config.toml
encoder_arch = "coatnet"
model = "contrastive image-text model"
dataset = "photos with spoken descriptions (Open Images, Localized Narratives)"
train_examples = 203450
image_size = 64
crop_scale_min = 0.7
horizontal_flip = true
translate = 0.06
color_jitter = 0.2
tokenizer = "word"
vocab_size = 4585
loss = "sigmoid"
embed_dim = 384
encoder_norm = "layernorm"
encoder_norm_position = "pre"
encoder_activation = "star_relu"
encoder_mlp_ratio = 4
encoder_head_dim = 48
encoder_fused_qkv = true
encoder_qk_norm = true
encoder_layer_scale_init = 0.01
encoder_parallel_block = false
encoder_inner_norm = false
encoder_patch_size = [4, 4]
encoder_conv_stem = false
encoder_depths = [4, 7, 4]
encoder_widths = [48, 96, 192]
text_encoder_causal = true
text_encoder_width = 128
text_encoder_layers = 8
text_encoder_norm = "layernorm"
text_encoder_norm_position = "res_post"
text_encoder_activation = "geglu"
text_encoder_mlp_ratio = 2.67
text_encoder_head_dim = 64
text_encoder_fused_qkv = false
text_encoder_bias = "all"
text_encoder_qk_norm = true
text_encoder_layer_scale_init = 1.0
text_encoder_parallel_block = false
text_encoder_inner_norm = true
text_encoder_positions = "learned"
init = "kaiming_normal"
residual_init = "none"
optimizer = "adamw"
learning_rate = 0.0011
beta1 = 0.9
beta2 = 0.999
eps = 1e-06
max_grad_norm = 0.5
ema_decay = 0.995
max_steps = 6300
batch_size = 256
epochs = 7.9
lr_schedule = "wsd_sqrt"
decay_fraction = 0.3
final_lr_fraction = 0.05
warmup_steps = 630
weight_decay = 0.3
Rows from block 9 of the image encoder, named by matrix and row number. Each number is 128 + 32 x the weight over the matrix's rms, rounded and kept within 0 to 255. All counts start at 0.
# fc2: squeeze-excite expand (encoder.blocks.9.se.fc2.weight, 384x24), inputs 0-23
fc2.61 [110 114 132 134 103  93 170  92 148 153 155 159 127 125 165 172 207 146 105  36 124 145  79 118]
fc2.62 [152 115 137 125 196 157 133 144 123 132 143 126 146 142 134 150 122 106 125 142 165 128 108 143]
fc2.63 [145 106  73 169 106 131 101  98 101  62 101 126 143 154 129 100 109 146 127 132 135 153 160 185]
fc2.64 [ 94 122  95 135 118  77  80 144  86 117 113  57  77  65  56 111  85  83  94  83  80 110 117 101]
fc2.65 [143 125 142 104  81 113  94 112  90  90  54 125 100 120  95  72  91 127 128 197 145 102 155 146]
fc2.66 [142  99 127 104 145  84 110 171  90 129 121  98 141 118 107 117 144 126 122 124  94 125  98 123]
fc2.67 [112  75 121 161 125 135  81 168 100 116 134  67 169  89 150 102 101 117 160  52  83 155 121 138]
fc2.68 [126 110 147 147 100 159 146 136 162 166 134 176 170 158  88 152 127 109 131 127 155  72 139 198]
fc2.69 [131 123 142 127 106 140 152 151 182 129 149 141 142 113 109 147  70 139 196 149 126 100 157 136]
fc2.70 [194 155 158 139 117 117 138 109  98  87  90 144 180 152  94 182  69 109 187 110 143 155 129 106]
fc2.71 [149 121 145 103 131 198 172 120  96 114 123  94 101 139 118 142 137 151 135 181 106  87 152  89]
fc2.72 [127 146 129  83 166 114  65 114 138 104 147 114 108 105 171 126 165 137  85 143  95 100 141 134]
fc2.73 [152 151 135 131 153 129 133 127 113 122 114 150 103 119 161 109 112 144 142  84  91 127 149 105]
fc2.74 [ 54 153 156 110 135 140  54 113 100  56  88 169  85 111 131  62  96 129  64 184 116 146 132 109]
fc2.75 [ 64 106  85 106 147 153 124 119  93 101 151 135 142 160 169 116 131 123  75  46  71 204  53  29]
fc2.76 [ 89 168 203 143 116 186  51 138  99 136 135 176 101 112 171 106 116 158  69 102 102  52  57  98]
fc2.77 [ 92 171  91 139 139  61 143 148 121 108 126  82 110  58  87 123 136 108  64 115  48 107 122 132]
fc2.78 [226 108 159 126  92 106 121 121 124 176 119 119 166 143 100 149  71 118 115 118 108 130 177 119]
fc2.79 [122 114  74 107 109 102 122 117 106 138 124 178 145 139 105 137  93 112 137  86 152 137 184 154]
fc2.80 [ 78 119 131  95  82 148 120 157  73  51 116  58 131 122 167 104  68 144 101 114 118 182 102 126]
fc2.81 [122  62 120 179  66 134  83 118 145 116 117 151 109  97 120 120 100  86 118 142  94 136 125  94]
fc2.82 [ 88 101 128 148  98 124 107 104  55 106 117 104 144 149 119 100  80 147 158 114 159 116  94  76]
fc2.83 [134  78 207  86 116 118  56 163 121 137  48 175 207 124 118  94  71 139 146 154  94  86 118 206]
fc2.84 [132 182 140 119 163  97 134 114  90  75  92 126  92 139 159 133 129 164 117 139  85 172 136  66]
fc2.85 [107 150 147 176 131 154 154  87 157  97 151 145 107 110 113 116 198 159 102 107 125 165 105 141]
fc2.86 [101 173 156 119 149 156 126  86 145 141 164  86 110 147 136  90 147 138  90  38  96 134  68  93]
fc2.87 [158 115 120  93 122 115  88 109  98 160 125 138 108 158 135 137 134 136 156  86 132 112 123 127]
fc2.88 [108 125 140 157 137 102 126 127  54  73 124 135 100 104 109 136 117 139 145 121 144 203  98  68]
fc2.89 [173  98  98 115 114 180 165 138 112 136 144  87  58 157 135 129 153 114 152 155 138 125 131 109]
fc2.90 [132 146 131 198 131 155 169 155 120 105 146  98 100 110 141 107 108 120 108 137  84  68 110 120]
fc2.91 [152 133 119 109 121 138 173 142  69 164 117 135 139 151 128 124 119 122 130 162 140 159 140 157]
fc2.92 [154 142 118 111 161 147 151 134 191 127 179 140 160 157 113 138 192 119 123 122 109 135 115  97]
fc2.93 [ 88 111 124 157 173 124 119 119 120 141 130 110 120  99 139 149 117 112 135 128  95 120 116 127]
fc2.94 [ 70 154 162 131 135 112  58 105 137  46  94 163 113  60  97  98 109 106  67 191 128 135 122  77]
fc2.95 [137 164 141 138 143 114 119 170 100 127 153 166 134 103 132 157 155 143 106 140 136 143 133 112]
fc2.96 [121 108 143 150  52 123 130 136 106  99  57 144 119  88 136 102  50 104 132 156  89 106  97 111]
fc2.97 [121  80 125 120 135 146 104 152  95  97 103  95 151 126  82 143 123 146 137  82 121  96  92 197]
fc2.98 [ 68 144  60 128 146  50  35 137 114  22 109 174 115 118 108  71 157  96 130  26 165 179 124 114]
fc2.99 [166 137 152 122  62  81 116 167 145 145 147 105  73 157 137 183 121 139 130 156 104 114 165 105]
fc2.100 [118 100 123 142 134 108  92 100 102 115  67 151 107  76 108  76  81 150 126 173  94  99 176  95]
fc2.101 [111 174 193 123  90 135  92 151  92  90  81 157  94 124 168  41 119 144 119 161  72 139  83 133]
fc2.102 [170  77  98 165 128 160 120 159 129 151 122  63 127 139 133 127  53 124 125 128  63 141 116 217]
fc2.103 [ 66 114 133 131 122  96  48 135 142 115 134 123 158  87 150 144 160 135  84 117  84 145 142 131]
fc2.104 [ 66 107 109 122 116 157  70 129 123  77  53 133  77 153 143  86 118 120 117 113 168 126 160 122]
fc2.105 [ 86 104 103 186  94 134 151 133 138 173 103 146  50 137 106 146 142 109  98 157  97  57 150  57]
fc2.106 [ 87  87 161 164 100  72 107 110 142 109 116 149 138 120 152  23 124  98  99 153  86  92 148 165]
fc2.107 [155  88  99 141 137 169 131 133 127 169 120  41 152  94 147 174 172  71 141 139 139  41 126 172]
fc2.108 [112 124 142  74 113 137 115 102 134 124 122 130 112 149 131 127 125 131 123  93 177 124 109 119]
fc2.109 [143 113 112 112 145 102 193 157 134 156 162 122 121 123 128 151 147 142 126 107 179 137 126  79]
fc2.110 [ 84 133 113 126 113  67 148 123 199 126 123 146 141 128 103 180 136 144 153 169  84  76 169 133]
fc2.111 [ 95 119 194 113 151 126 122 149 149 118 131 154 125 115 149  92 162 124  53  96  90 165 112 123]
fc2.112 [139  53 202 142  82 104  79 188 104 160  51 210 108 110 155 116  70 112 117 158 104  35 183 124]
fc2.113 [ 79 169 119 140 151 124  82 127 136  52 111 124 115  39 103  76 123 112 112 127  59 119 113 121]
fc2.114 [162 101 139 125 134 156 124 140 107 110 116 107  70 167 126 152 123 128 156 120 125 106  95  97]
fc2.115 [116  90  88 148  64 103 144 157  66  91 111 102 153 141 126 114  77 140 206 101 180 152  63  69]
fc2.116 [106 118  98  80 164 139 172 125 121 169 163 115  88 152  96 148 153 137 111 129 135 165 144  72]
fc2.117 [ 77  77 145 145  94  91  71 166  68 128  79 120 147  71 115  71 124 142 116 127 132  96 135 133]
fc2.118 [177 113 182 131 143 175 176 186 105 104 141 136 128 132 131  79 114 122  81 131 156 122  73  94]
fc2.119 [111 117 149 147 115 163 101 133 143 156 118 139 140 129 102 146 150 120 184 166 122  98 153 162]
fc2.120 [143  95 110 124 134 113 115 145 148 114 169 111 159 108 108 149 115 109 195 146 150 100 152 133]
fc2.121 [124  89 109 129 102  73  99  95 127 139  83 128  72 122 124 100  68 108 103 124  93 106 165  70]
fc2.122 [ 94 129 118 128 130 145 126 103  46  47 140  71 212  82 103 126 130 120 157 102 154 118  97 113]
fc2.123 [149 126  97 122 135 106 110 104 165 137 122 170 148 138 108 169  81 144 159 119 138 104 126 115]
fc2.124 [ 96 159 113 108 202 123  79  88 138 104 104  58 188  71 148 112 121 153 161  61 153  96  97 170]
fc2.125 [117 148  94 144 102 144  90 135  85  72 113 163 173 133 120  98 139 160 176  78 132 127  89 161]
fc2.126 [106  87  43 143  75 129 116 105  96  64  82  45 111  86 141  96 110 102  90  70  93 170 116  98]
fc2.127 [ 95 185 142 136 167 119  84 106  84  89 132 133  74 108 184  98 158 115  75 129 123 139 126  57]
fc2.128 [ 89 126 199  71 108 144 137  79  83 104 143 135 164 129 151 140  51 158 143 120 164 171 105 139]
fc2.129 [121 127 139 115  95 125 161 158  25 140 118 132 137  93 133 130  93 115 149 172 122  98 122 100]
fc2.130 [117  89  76 130 151  89  93  96  85  87  54  39  95 113 112 101  84 103 102  85 109  52 104 101]
fc2.131 [108 115 133 129  84 130  55 112 135 115 148 167 117 112 154 118 189 139  87 141 110 127 127 115]
fc2.132 [133 102 157 105 129 103 127 147 110 164  92 125 109 170 164 111 131  93  68 119 132 137 122  93]
fc2.133 [ 85 125  89 121  71 130 130 200  64 109  73 115  99 120 146  90  95 166 106 117 130  95 144 119]
fc2.134 [155 130 137 149 120 211 150  66  50 105  88 157 104 138 160  61  95 167 132 159 155  97  70  69]
fc2.135 [107 123 178  86 180  89 110 120 145 133 118 169  93  95 113  50 152  83 134 216 129 180 150  84]
fc2.136 [ 84  96  39  81  98  92  81 136  59 105  86  73 113 119 110 114  57 116  97  71 141 141 102 136]
fc2.137 [ 88 141 121 105 125 172 139  98 141 104 146  89 120 124 114 109 175 108 120  89 196 139  52  56]
fc2.138 [138 162 157 134 129 136 101 117 141 123 141 137 121 118  91 189 102 135 138 127 135 138 131 187]
fc2.139 [ 63 114 168  88 150 132 138 121 127 121  76 166 100 141 108 117 102 107 127 195 145 111 136  60]
fc2.140 [127  81 189 114 100 136 145 139 116 135  60 172 121 157 158  44  59 129  96 156 124  75 111  72]
fc2.141 [160  97 116 107  50  75 142 159 108 132  82 108 166 146 164 121  84  96 175  69 177 110  93  90]
fc2.142 [ 86 123  87 154  53 162 104 120 120 157  81  81 104 107 177 132  86 157 122 103  91 104 131 146]
fc2.143 [ 42  88 125 132 115 112 114  63 119 178 139  95  96  74 138  71  72 128  74 125  80 125  90  88]
fc2.144 [104 107  95 129 112  93 135 194  83 110 131  65 140  51 148 159 136 134 111  57 109 123 111 128]
fc2.145 [168 107 100  68 129 126 139 124 111 171  90 179 145 151 142  89  88 139 132 111 130 153 153 162]
fc2.146 [135 148 133 130  94 157 135 116 147 145 144 157 117  84 163 129 138 130 125 136 118 103 111  64]
fc2.147 [ 77 157 122 122 142  85  99 106  72 102  85  92  83  86  92  85 100 132 118  86  50  48 135  91]
fc2.148 [148 164 156 147 149 120 151 140 158 165 159 115 138 113  98 142 164 161 129  77 124 148 130 145]
fc2.149 [132 154  70 120  74 156 146  76 120  97 136 130  74 149  99 114 134 101 133  98 149 114 120  85]
fc2.150 [108 161 132 135 130 121 126 147 128  83 148 128 171 124 117 122 101 118 132 124 146 130 127 122]
fc2.151 [177 100 154 126 103 149 150 106 116 166 100 133 112 177 127 113  66 117 115 120 171 137 118 128]
fc2.152 [191 147 131 148 174 162 168 158 151 167 175 165 175 144 110 149 139 147 146 137 150 166 159 165]
fc2.153 [130 109 118 176 113 153 149 131  51 162 128 117 117 181 109 121 100  91 109 119 124 133 134 127]
fc2.154 [110 126 134 177 105 163 101 180 119 102 113 145 104  93 103 124 108  84 132 158 138 103 152 133]
fc2.155 [182 122  90 112  99 166 188 190 152 105 174 119 166 106 141 146 169 108 151 115 173 144 133 161]
fc2.156 [166  72  81 156 126 139  63 121  98 115  72 136 157 101 153 130  93 136 131  87 157 132 119 126]
fc2.157 [192 130 110  98  82 132 154 153  99 133  89 103 175 168 130 133  85 123 138 128 144 151 184 157]
fc2.158 [104  97 142 124 102 110 157 102 121 112 155 132 101 136 163  92 111 119 134 140 120  89  95  95]
fc2.159 [136  66 144 131  89 108  96 116 106  94  83  99 133  79  91 107  85  93 122 143  99  49 183 170]
fc2.160 [193 115 132 132 130 124 195 180 217 152 127 147 110  97 125 112 197 124 160 117 143 127 119 178]
fc2.161 [ 55  98 108 134 108 119 113 128  99  39  73  91  70 119 155 141 103 114  92  84 161 136 122  58]
fc2.162 [112 137 104 142 139 155  96 152 138 123 159 159  95 103 114  82 126 113 115 129  86 150 113 119]
fc2.163 [148 133 123 120 112 113 155 137 126 109 159 120 139 176  87 125 130 149 136 132 140 111 151 121]
fc2.164 [123 149  99 137 131 131 135 130  91  65 141 100 158 116 139 165 133 115 175  66 176 127 108 115]
fc2.165 [ 89 146 129 115 135 139  51  45 113 130 153 182 129  60 113  88 137 111 121 155  94  88 101 107]
fc2.166 [148  99  95  95 141  85 137 140 149 127 106 129 148 190 147 140 135 158  93 155  76 124 154 149]
fc2.167 [116 134 162 128 134 151 111 165 114 131 111 132 164 112  83 127 117 122 158 114 135  82 137 173]
fc2.168 [145 107 108  96  84 130 130 122 115 152  52 103 133 214 128  99  51 126 173 136 146  82 111 150]