config.yaml
encoder_mlp_ratio: 4
optimizer: "adamw"
learning_rate: 0.0011
beta1: 0.9
epochs: 7.9
Rows from block 12 of the image encoder, named by matrix and row number. Rows with one number belong to one neuron. Each number is 200 + 40 x the weight over its row's rms, rounded and kept within 0 to 999. All counts start at 0. After the name is the row's rms in percent of the matrix's.
# fc1: MLP up (encoder.blocks.12.mlp.fc1.weight, 768x192), inputs 0-95
# fc2: MLP down (encoder.blocks.12.mlp.fc2.weight, 192x768, transposed), outputs 0-95
fc1.715,116,226,272,193,176,172,76,184,96,222,230,224,225,180,221,202,185,231,163,199,258,176,171,148,223,157,202,110,188,270,183,211,174,196,259,191,196,184,213,167,189,164,206,200,149,223,129,167,237,218,274,231,195,199,242,225,208,158,158,171,251,201,184,192,168,223,251,222,239,175,250,180,175,196,155,186,283,229,206,270,292,201,172,150,182,209,161,214,223,221,217,143,163,180,206,146,149
fc2.715,129,174,194,236,223,179,232,217,191,186,57,156,249,165,186,195,228,206,199,216,159,173,215,237,203,210,240,208,185,151,194,121,260,193,207,228,210,200,241,212,227,271,206,249,245,250,200,150,149,234,231,199,154,194,320,203,235,114,178,207,228,299,185,241,246,197,179,127,203,113,204,128,243,180,208,182,269,175,160,187,186,202,179,208,178,190,233,196,179,281,228,294,204,208,194,198,182
fc1.716,096,218,179,172,245,258,208,213,250,230,249,202,185,241,204,138,222,179,259,216,271,160,226,204,137,191,268,185,198,204,267,212,203,226,194,172,176,189,116,177,252,281,210,92,190,221,205,187,176,176,195,174,182,154,156,188,197,209,199,146,208,136,214,222,165,200,209,165,200,207,187,189,179,280,204,207,250,141,148,223,152,239,217,206,171,231,168,157,194,195,206,176,162,237,190,217,282
fc2.716,106,168,190,220,223,197,228,200,201,253,137,178,243,197,198,198,210,201,185,193,208,212,201,185,213,185,189,150,210,191,181,170,221,194,196,168,233,229,259,147,196,203,223,330,282,217,202,236,218,156,344,221,183,202,185,230,185,193,144,228,146,194,199,205,284,201,206,206,238,284,182,95,255,191,210,184,116,244,189,194,230,216,96,250,222,183,201,186,123,291,201,132,206,201,222,191,181
fc1.717,106,214,194,219,249,202,130,183,216,194,217,152,118,143,192,224,238,211,240,231,179,261,200,239,220,202,198,153,216,155,206,208,165,173,229,136,208,187,159,192,196,229,198,239,196,276,304,213,273,188,210,148,243,124,219,159,206,180,171,128,243,219,170,182,184,242,233,161,240,213,175,199,201,227,162,172,200,195,261,200,194,199,197,141,216,152,160,197,243,208,187,194,113,171,254,227,174
fc2.717,104,191,201,160,201,181,294,219,193,192,247,162,237,248,192,184,217,201,205,191,286,166,181,175,196,205,177,188,198,196,262,220,144,206,172,246,200,208,158,218,210,188,174,207,93,78,199,273,168,301,218,173,200,233,197,201,186,255,167,247,202,219,242,151,154,181,214,245,181,171,203,187,294,172,217,191,338,161,217,207,93,178,319,147,196,244,237,213,247,284,186,252,213,119,168,178,218
fc1.718,072,128,211,256,260,154,140,212,261,254,218,197,237,283,186,181,123,205,188,130,204,164,193,209,176,257,191,181,161,219,246,206,150,198,202,146,166,180,207,239,99,272,259,283,212,199,184,192,266,218,210,220,187,263,231,202,188,225,195,168,209,193,211,223,245,129,206,187,255,207,172,173,215,181,181,221,275,159,231,172,274,217,114,66,245,227,178,197,167,305,209,181,178,261,218,263,253
fc2.718,062,208,194,166,287,190,168,226,177,209,209,268,195,289,166,185,127,177,162,234,196,207,260,209,228,175,223,155,209,204,179,215,248,153,253,215,195,238,237,174,175,216,234,192,199,260,237,167,129,209,225,215,223,199,208,186,196,176,180,205,196,162,221,221,176,137,180,176,199,77,187,283,259,311,216,274,332,161,159,197,219,175,197,205,232,163,192,187,232,128,227,168,229,232,170,162,226
fc1.719,068,240,199,212,154,151,150,232,136,194,243,197,166,192,188,145,188,147,234,226,248,254,174,209,184,217,152,192,267,208,193,192,103,134,195,130,185,214,118,154,204,262,178,224,125,131,187,178,231,268,166,248,228,293,196,156,169,205,221,180,193,154,139,215,197,177,148,180,233,222,218,177,239,216,209,212,216,190,266,227,202,205,236,184,171,212,234,137,169,207,213,275,213,227,274,238,215
fc2.719,065,212,187,135,238,201,129,245,186,217,247,212,246,370,229,232,178,152,173,223,242,190,191,213,231,106,162,207,230,221,250,154,269,199,186,170,234,188,138,170,221,179,146,197,160,167,125,270,221,199,276,199,177,173,168,209,229,131,164,79,266,274,216,184,218,164,226,237,171,218,227,210,195,216,220,214,155,169,194,185,188,233,194,144,133,209,198,195,271,164,199,244,261,244,206,162,178
fc1.720,110,203,172,193,241,180,127,222,184,163,185,163,222,240,184,266,253,199,227,218,237,183,186,189,192,237,238,161,137,124,205,165,207,206,214,233,174,189,168,212,184,293,221,198,253,160,275,128,224,232,255,148,206,210,241,207,209,157,215,165,168,166,251,181,204,266,180,199,225,213,245,163,156,194,140,200,318,182,183,156,192,233,191,249,216,186,245,221,211,180,171,193,122,199,219,235,187
fc2.720,114,180,210,151,202,201,397,184,191,192,191,196,211,298,231,209,178,266,207,226,249,185,191,188,195,135,189,195,222,177,233,167,218,189,193,176,213,230,36,145,216,278,219,138,82,176,213,293,180,77,115,180,197,209,155,189,193,228,213,216,160,244,189,196,166,191,196,139,175,202,181,235,270,208,200,186,208,206,237,205,155,169,189,125,198,215,172,222,256,257,175,281,180,190,209,194,246
fc1.721,066,187,193,278,238,186,133,180,146,213,196,205,231,211,231,162,161,205,248,228,209,132,205,176,210,210,173,199,123,244,156,169,269,180,187,180,93,245,240,114,219,154,182,227,126,220,183,215,202,234,147,160,251,188,218,202,201,228,184,225,258,157,205,131,295,233,206,129,100,121,201,225,222,201,191,151,185,274,169,196,242,185,223,218,246,158,185,259,177,207,222,216,262,154,152,173,189
fc2.721,059,231,176,331,233,143,153,191,185,168,220,198,164,182,178,208,243,141,169,215,175,192,179,197,243,311,229,228,183,151,179,201,81,190,194,233,191,111,160,303,190,143,194,169,204,197,181,337,174,184,237,193,215,233,180,232,204,224,215,127,238,230,225,133,203,222,150,244,201,248,184,150,75,217,225,210,210,221,204,197,202,189,244,140,271,201,193,258,191,275,225,160,182,238,175,270,223
fc1.722,068,238,202,201,252,235,149,251,187,181,188,197,220,228,162,189,239,152,199,185,213,151,193,208,150,233,215,198,202,142,171,164,230,161,172,227,236,181,185,146,182,236,163,254,165,178,164,158,217,256,181,201,263,183,186,172,233,191,189,132,202,162,163,222,143,221,174,244,222,230,166,181,210,246,162,204,215,189,236,168,156,163,213,231,274,181,202,188,122,215,238,239,169,140,200,225,273
fc2.722,069,201,189,145,201,197,149,175,179,235,220,199,236,253,208,236,157,198,174,194,191,197,191,240,154,137,212,197,172,171,300,221,216,219,197,176,185,151,45,193,233,192,185,153,100,171,183,265,203,128,140,160,179,208,178,229,245,198,203,117,159,274,219,172,191,244,216,158,151,151,221,166,181,219,145,218,362,199,255,239,219,200,257,113,246,198,109,232,194,175,201,191,184,201,224,215,229
fc1.723,087,214,136,231,185,151,145,218,178,235,242,184,103,249,190,253,247,211,221,175,193,224,203,266,200,157,241,222,222,199,176,232,233,201,193,203,202,272,155,230,213,179,186,182,131,217,131,269,194,178,220,216,159,185,177,164,247,184,182,224,249,170,192,224,198,210,98,152,200,169,270,181,98,146,195,186,251,160,183,238,249,203,225,234,215,196,182,240,233,166,274,222,141,165,214,193,219
fc2.723,085,202,210,245,211,187,246,234,189,213,235,202,199,99,187,197,199,183,173,224,206,211,190,224,188,253,232,165,176,226,138,208,102,225,188,194,167,207,173,196,181,116,185,264,209,137,214,266,220,151,152,187,193,247,184,184,226,248,184,160,151,239,245,213,299,219,189,180,233,202,184,232,285,155,183,198,44,219,194,222,214,228,168,309,221,175,152,193,173,264,209,138,219,255,180,166,180
fc1.724,132,251,172,177,248,215,155,226,190,171,241,189,140,213,172,193,213,146,217,171,198,238,232,135,179,200,240,114,192,234,191,190,201,169,242,182,184,188,206,151,146,235,227,205,226,198,252,141,165,208,225,240,224,136,169,238,129,186,252,133,249,206,219,144,202,195,179,183,178,189,278,114,142,309,150,241,208,253,200,191,234,206,247,200,140,161,186,164,216,151,231,219,190,213,224,189,235
fc2.724,118,190,151,210,245,220,198,204,213,198,161,163,183,133,167,192,214,196,215,194,184,210,208,193,206,214,188,195,174,158,50,157,228,184,224,208,189,243,282,120,205,288,200,216,319,194,206,113,199,338,174,193,154,154,139,194,193,221,166,191,163,212,216,213,195,217,193,197,178,207,219,180,198,223,193,219,185,177,191,173,204,227,202,375,192,188,232,207,147,186,206,264,200,213,174,213,201
fc1.725,089,226,202,202,238,150,168,140,265,260,192,173,192,229,238,175,208,209,201,172,210,134,208,274,233,258,280,248,164,153,182,189,174,225,170,213,226,164,222,188,197,175,238,186,233,242,184,211,161,207,242,218,133,219,175,182,284,213,205,197,194,146,211,162,202,184,251,228,247,250,180,157,210,254,162,178,239,145,183,231,187,202,256,203,211,176,169,259,171,210,206,131,203,202,187,263,259
fc2.725,085,218,235,113,178,145,228,200,196,203,210,183,238,168,206,230,164,235,159,202,272,254,167,214,220,213,242,197,189,204,292,190,198,192,216,207,195,166,76,202,208,263,207,261,176,141,253,202,215,111,162,152,227,198,248,206,274,335,243,183,214,211,224,190,209,215,215,116,216,224,195,257,345,284,185,218,199,222,205,193,185,222,218,221,230,193,173,181,271,222,172,157,219,223,150,242,171
fc1.726,103,164,215,219,196,167,136,211,165,228,222,214,181,264,215,195,276,148,208,198,219,170,171,246,195,202,275,213,188,177,248,211,197,211,120,268,194,221,170,242,237,224,273,164,202,179,178,204,126,221,201,260,154,264,213,232,208,250,197,208,166,252,259,172,179,189,135,229,245,300,198,151,195,185,185,192,259,119,211,201,187,109,194,176,181,233,237,211,116,240,201,224,182,198,185,226,249
fc2.726,109,204,202,288,198,192,210,227,212,214,211,210,161,123,197,213,159,156,215,187,151,180,188,218,184,308,204,170,197,172,250,216,141,255,183,182,192,206,81,253,229,170,228,201,208,221,230,99,214,75,133,224,222,142,310,185,170,368,179,176,245,221,225,191,187,223,208,191,217,211,184,266,225,206,206,235,246,217,209,200,259,200,286,234,208,202,169,195,215,199,226,187,188,196,188,216,214
fc1.727,117,209,186,140,206,218,214,253,196,181,204,205,208,233,245,180,264,231,243,252,212,255,209,185,161,144,215,203,233,154,196,222,227,199,201,213,159,202,135,218,164,197,221,204,153,226,214,173,157,117,195,288,213,157,135,179,142,173,165,257,241,257,256,204,184,230,121,176,175,173,226,149,159,243,239,136,236,145,196,202,183,220,229,193,190,200,242,256,236,134,198,234,192,218,176,196,244
fc2.727,134,219,177,215,236,210,297,181,200,195,159,238,138,206,224,198,189,212,190,213,178,201,188,213,194,291,213,224,227,190,166,197,255,197,206,226,226,284,261,71,201,273,193,191,209,142,184,183,223,234,114,133,186,193,251,178,184,255,230,233,100,178,235,177,225,196,218,246,204,185,197,187,288,98,226,184,120,198,208,203,106,194,144,257,211,192,258,202,174,285,193,187,208,217,196,207,200
fc1.728,129,121,164,191,235,205,152,140,293,230,234,167,183,225,209,178,237,215,254,230,215,220,257,233,166,148,216,121,221,205,202,221,151,218,238,247,237,214,164,209,226,206,143,121,154,196,177,188,238,117,193,175,198,209,197,169,222,230,210,129,247,198,201,205,159,215,236,235,228,181,316,194,159,198,158,229,128,206,147,187,188,214,261,215,131,140,155,219,154,138,190,207,239,156,248,201,161
fc2.728,127,186,214,124,222,197,217,216,169,205,212,183,225,188,208,186,197,203,223,199,201,203,203,192,204,157,203,177,178,218,215,123,273,178,195,220,199,270,224,105,179,177,209,215,168,186,182,145,218,324,108,217,195,239,183,203,197,205,198,304,297,136,195,148,261,184,210,202,198,257,186,313,306,217,180,175,162,203,175,174,110,217,182,285,195,215,215,181,187,217,196,257,206,239,186,222,209
fc1.729,106,194,210,215,207,185,238,213,170,211,226,231,96,220,237,159,132,229,266,155,259,234,163,181,256,149,228,229,203,249,252,268,205,233,151,205,140,155,131,268,220,172,205,189,152,208,227,273,173,90,233,232,269,185,211,146,172,185,224,174,247,182,213,235,238,182,166,214,181,195,172,191,182,226,288,134,174,145,222,264,280,157,211,116,236,247,182,166,249,134,219,142,227,118,183,234,257
fc2.729,119,192,203,126,223,199,325,212,206,178,177,218,294,99,183,182,220,200,207,184,211,186,207,206,194,240,170,198,193,250,218,208,182,180,211,159,237,98,293,146,193,316,191,226,270,226,216,215,192,252,252,181,188,162,178,204,218,218,216,260,193,167,151,263,285,188,209,101,152,318,206,192,252,234,194,201,175,218,221,242,158,237,157,234,165,186,181,203,263,203,191,205,213,288,205,231,201
fc1.730,087,208,184,225,153,206,189,235,244,233,216,169,145,218,229,217,208,157,219,161,286,187,227,105,148,199,173,179,198,214,234,239,194,218,222,156,160,197,159,191,160,200,219,229,168,144,306,172,212,259,223,210,226,191,231,190,189,219,221,182,240,98,263,201,284,218,201,211,177,145,144,169,192,230,157,201,365,250,158,175,168,221,234,219,225,192,237,216,226,146,171,173,245,189,163,245,247
fc2.730,085,215,168,237,239,175,268,192,215,249,127,205,157,192,165,172,176,188,165,265,140,201,163,196,222,282,167,197,194,219,254,180,239,200,240,196,218,160,104,143,209,256,157,105,159,187,181,261,223,42,164,237,173,146,197,208,185,193,249,176,185,276,192,258,216,195,227,166,204,235,205,172,188,215,190,219,120,169,194,183,170,216,155,163,200,194,221,242,326,148,213,267,151,153,190,194,211
fc1.731,096,196,184,246,214,218,168,158,152,184,219,269,140,262,185,266,189,177,218,227,180,150,186,221,180,233,294,201,226,235,220,192,162,203,208,195,198,187,118,209,217,249,271,180,172,181,190,205,148,212,187,247,199,238,226,248,174,241,192,135,105,228,246,199,204,129,139,167,260,265,213,172,215,167,213,190,303,197,207,264,227,174,206,83,206,170,242,254,140,274,185,212,212,218,128,154,259
fc2.731,111,211,216,203,256,212,169,213,174,218,153,190,184,150,198,182,208,174,187,207,174,206,209,188,225,351,201,178,195,188,194,243,207,188,206,181,219,146,199,275,217,123,214,234,220,212,237,211,184,288,180,238,193,245,367,210,210,270,181,209,279,205,213,177,234,240,194,227,185,155,226,330,163,207,179,229,258,193,200,218,239,203,302,195,205,185,245,192,144,194,214,184,211,199,194,217,204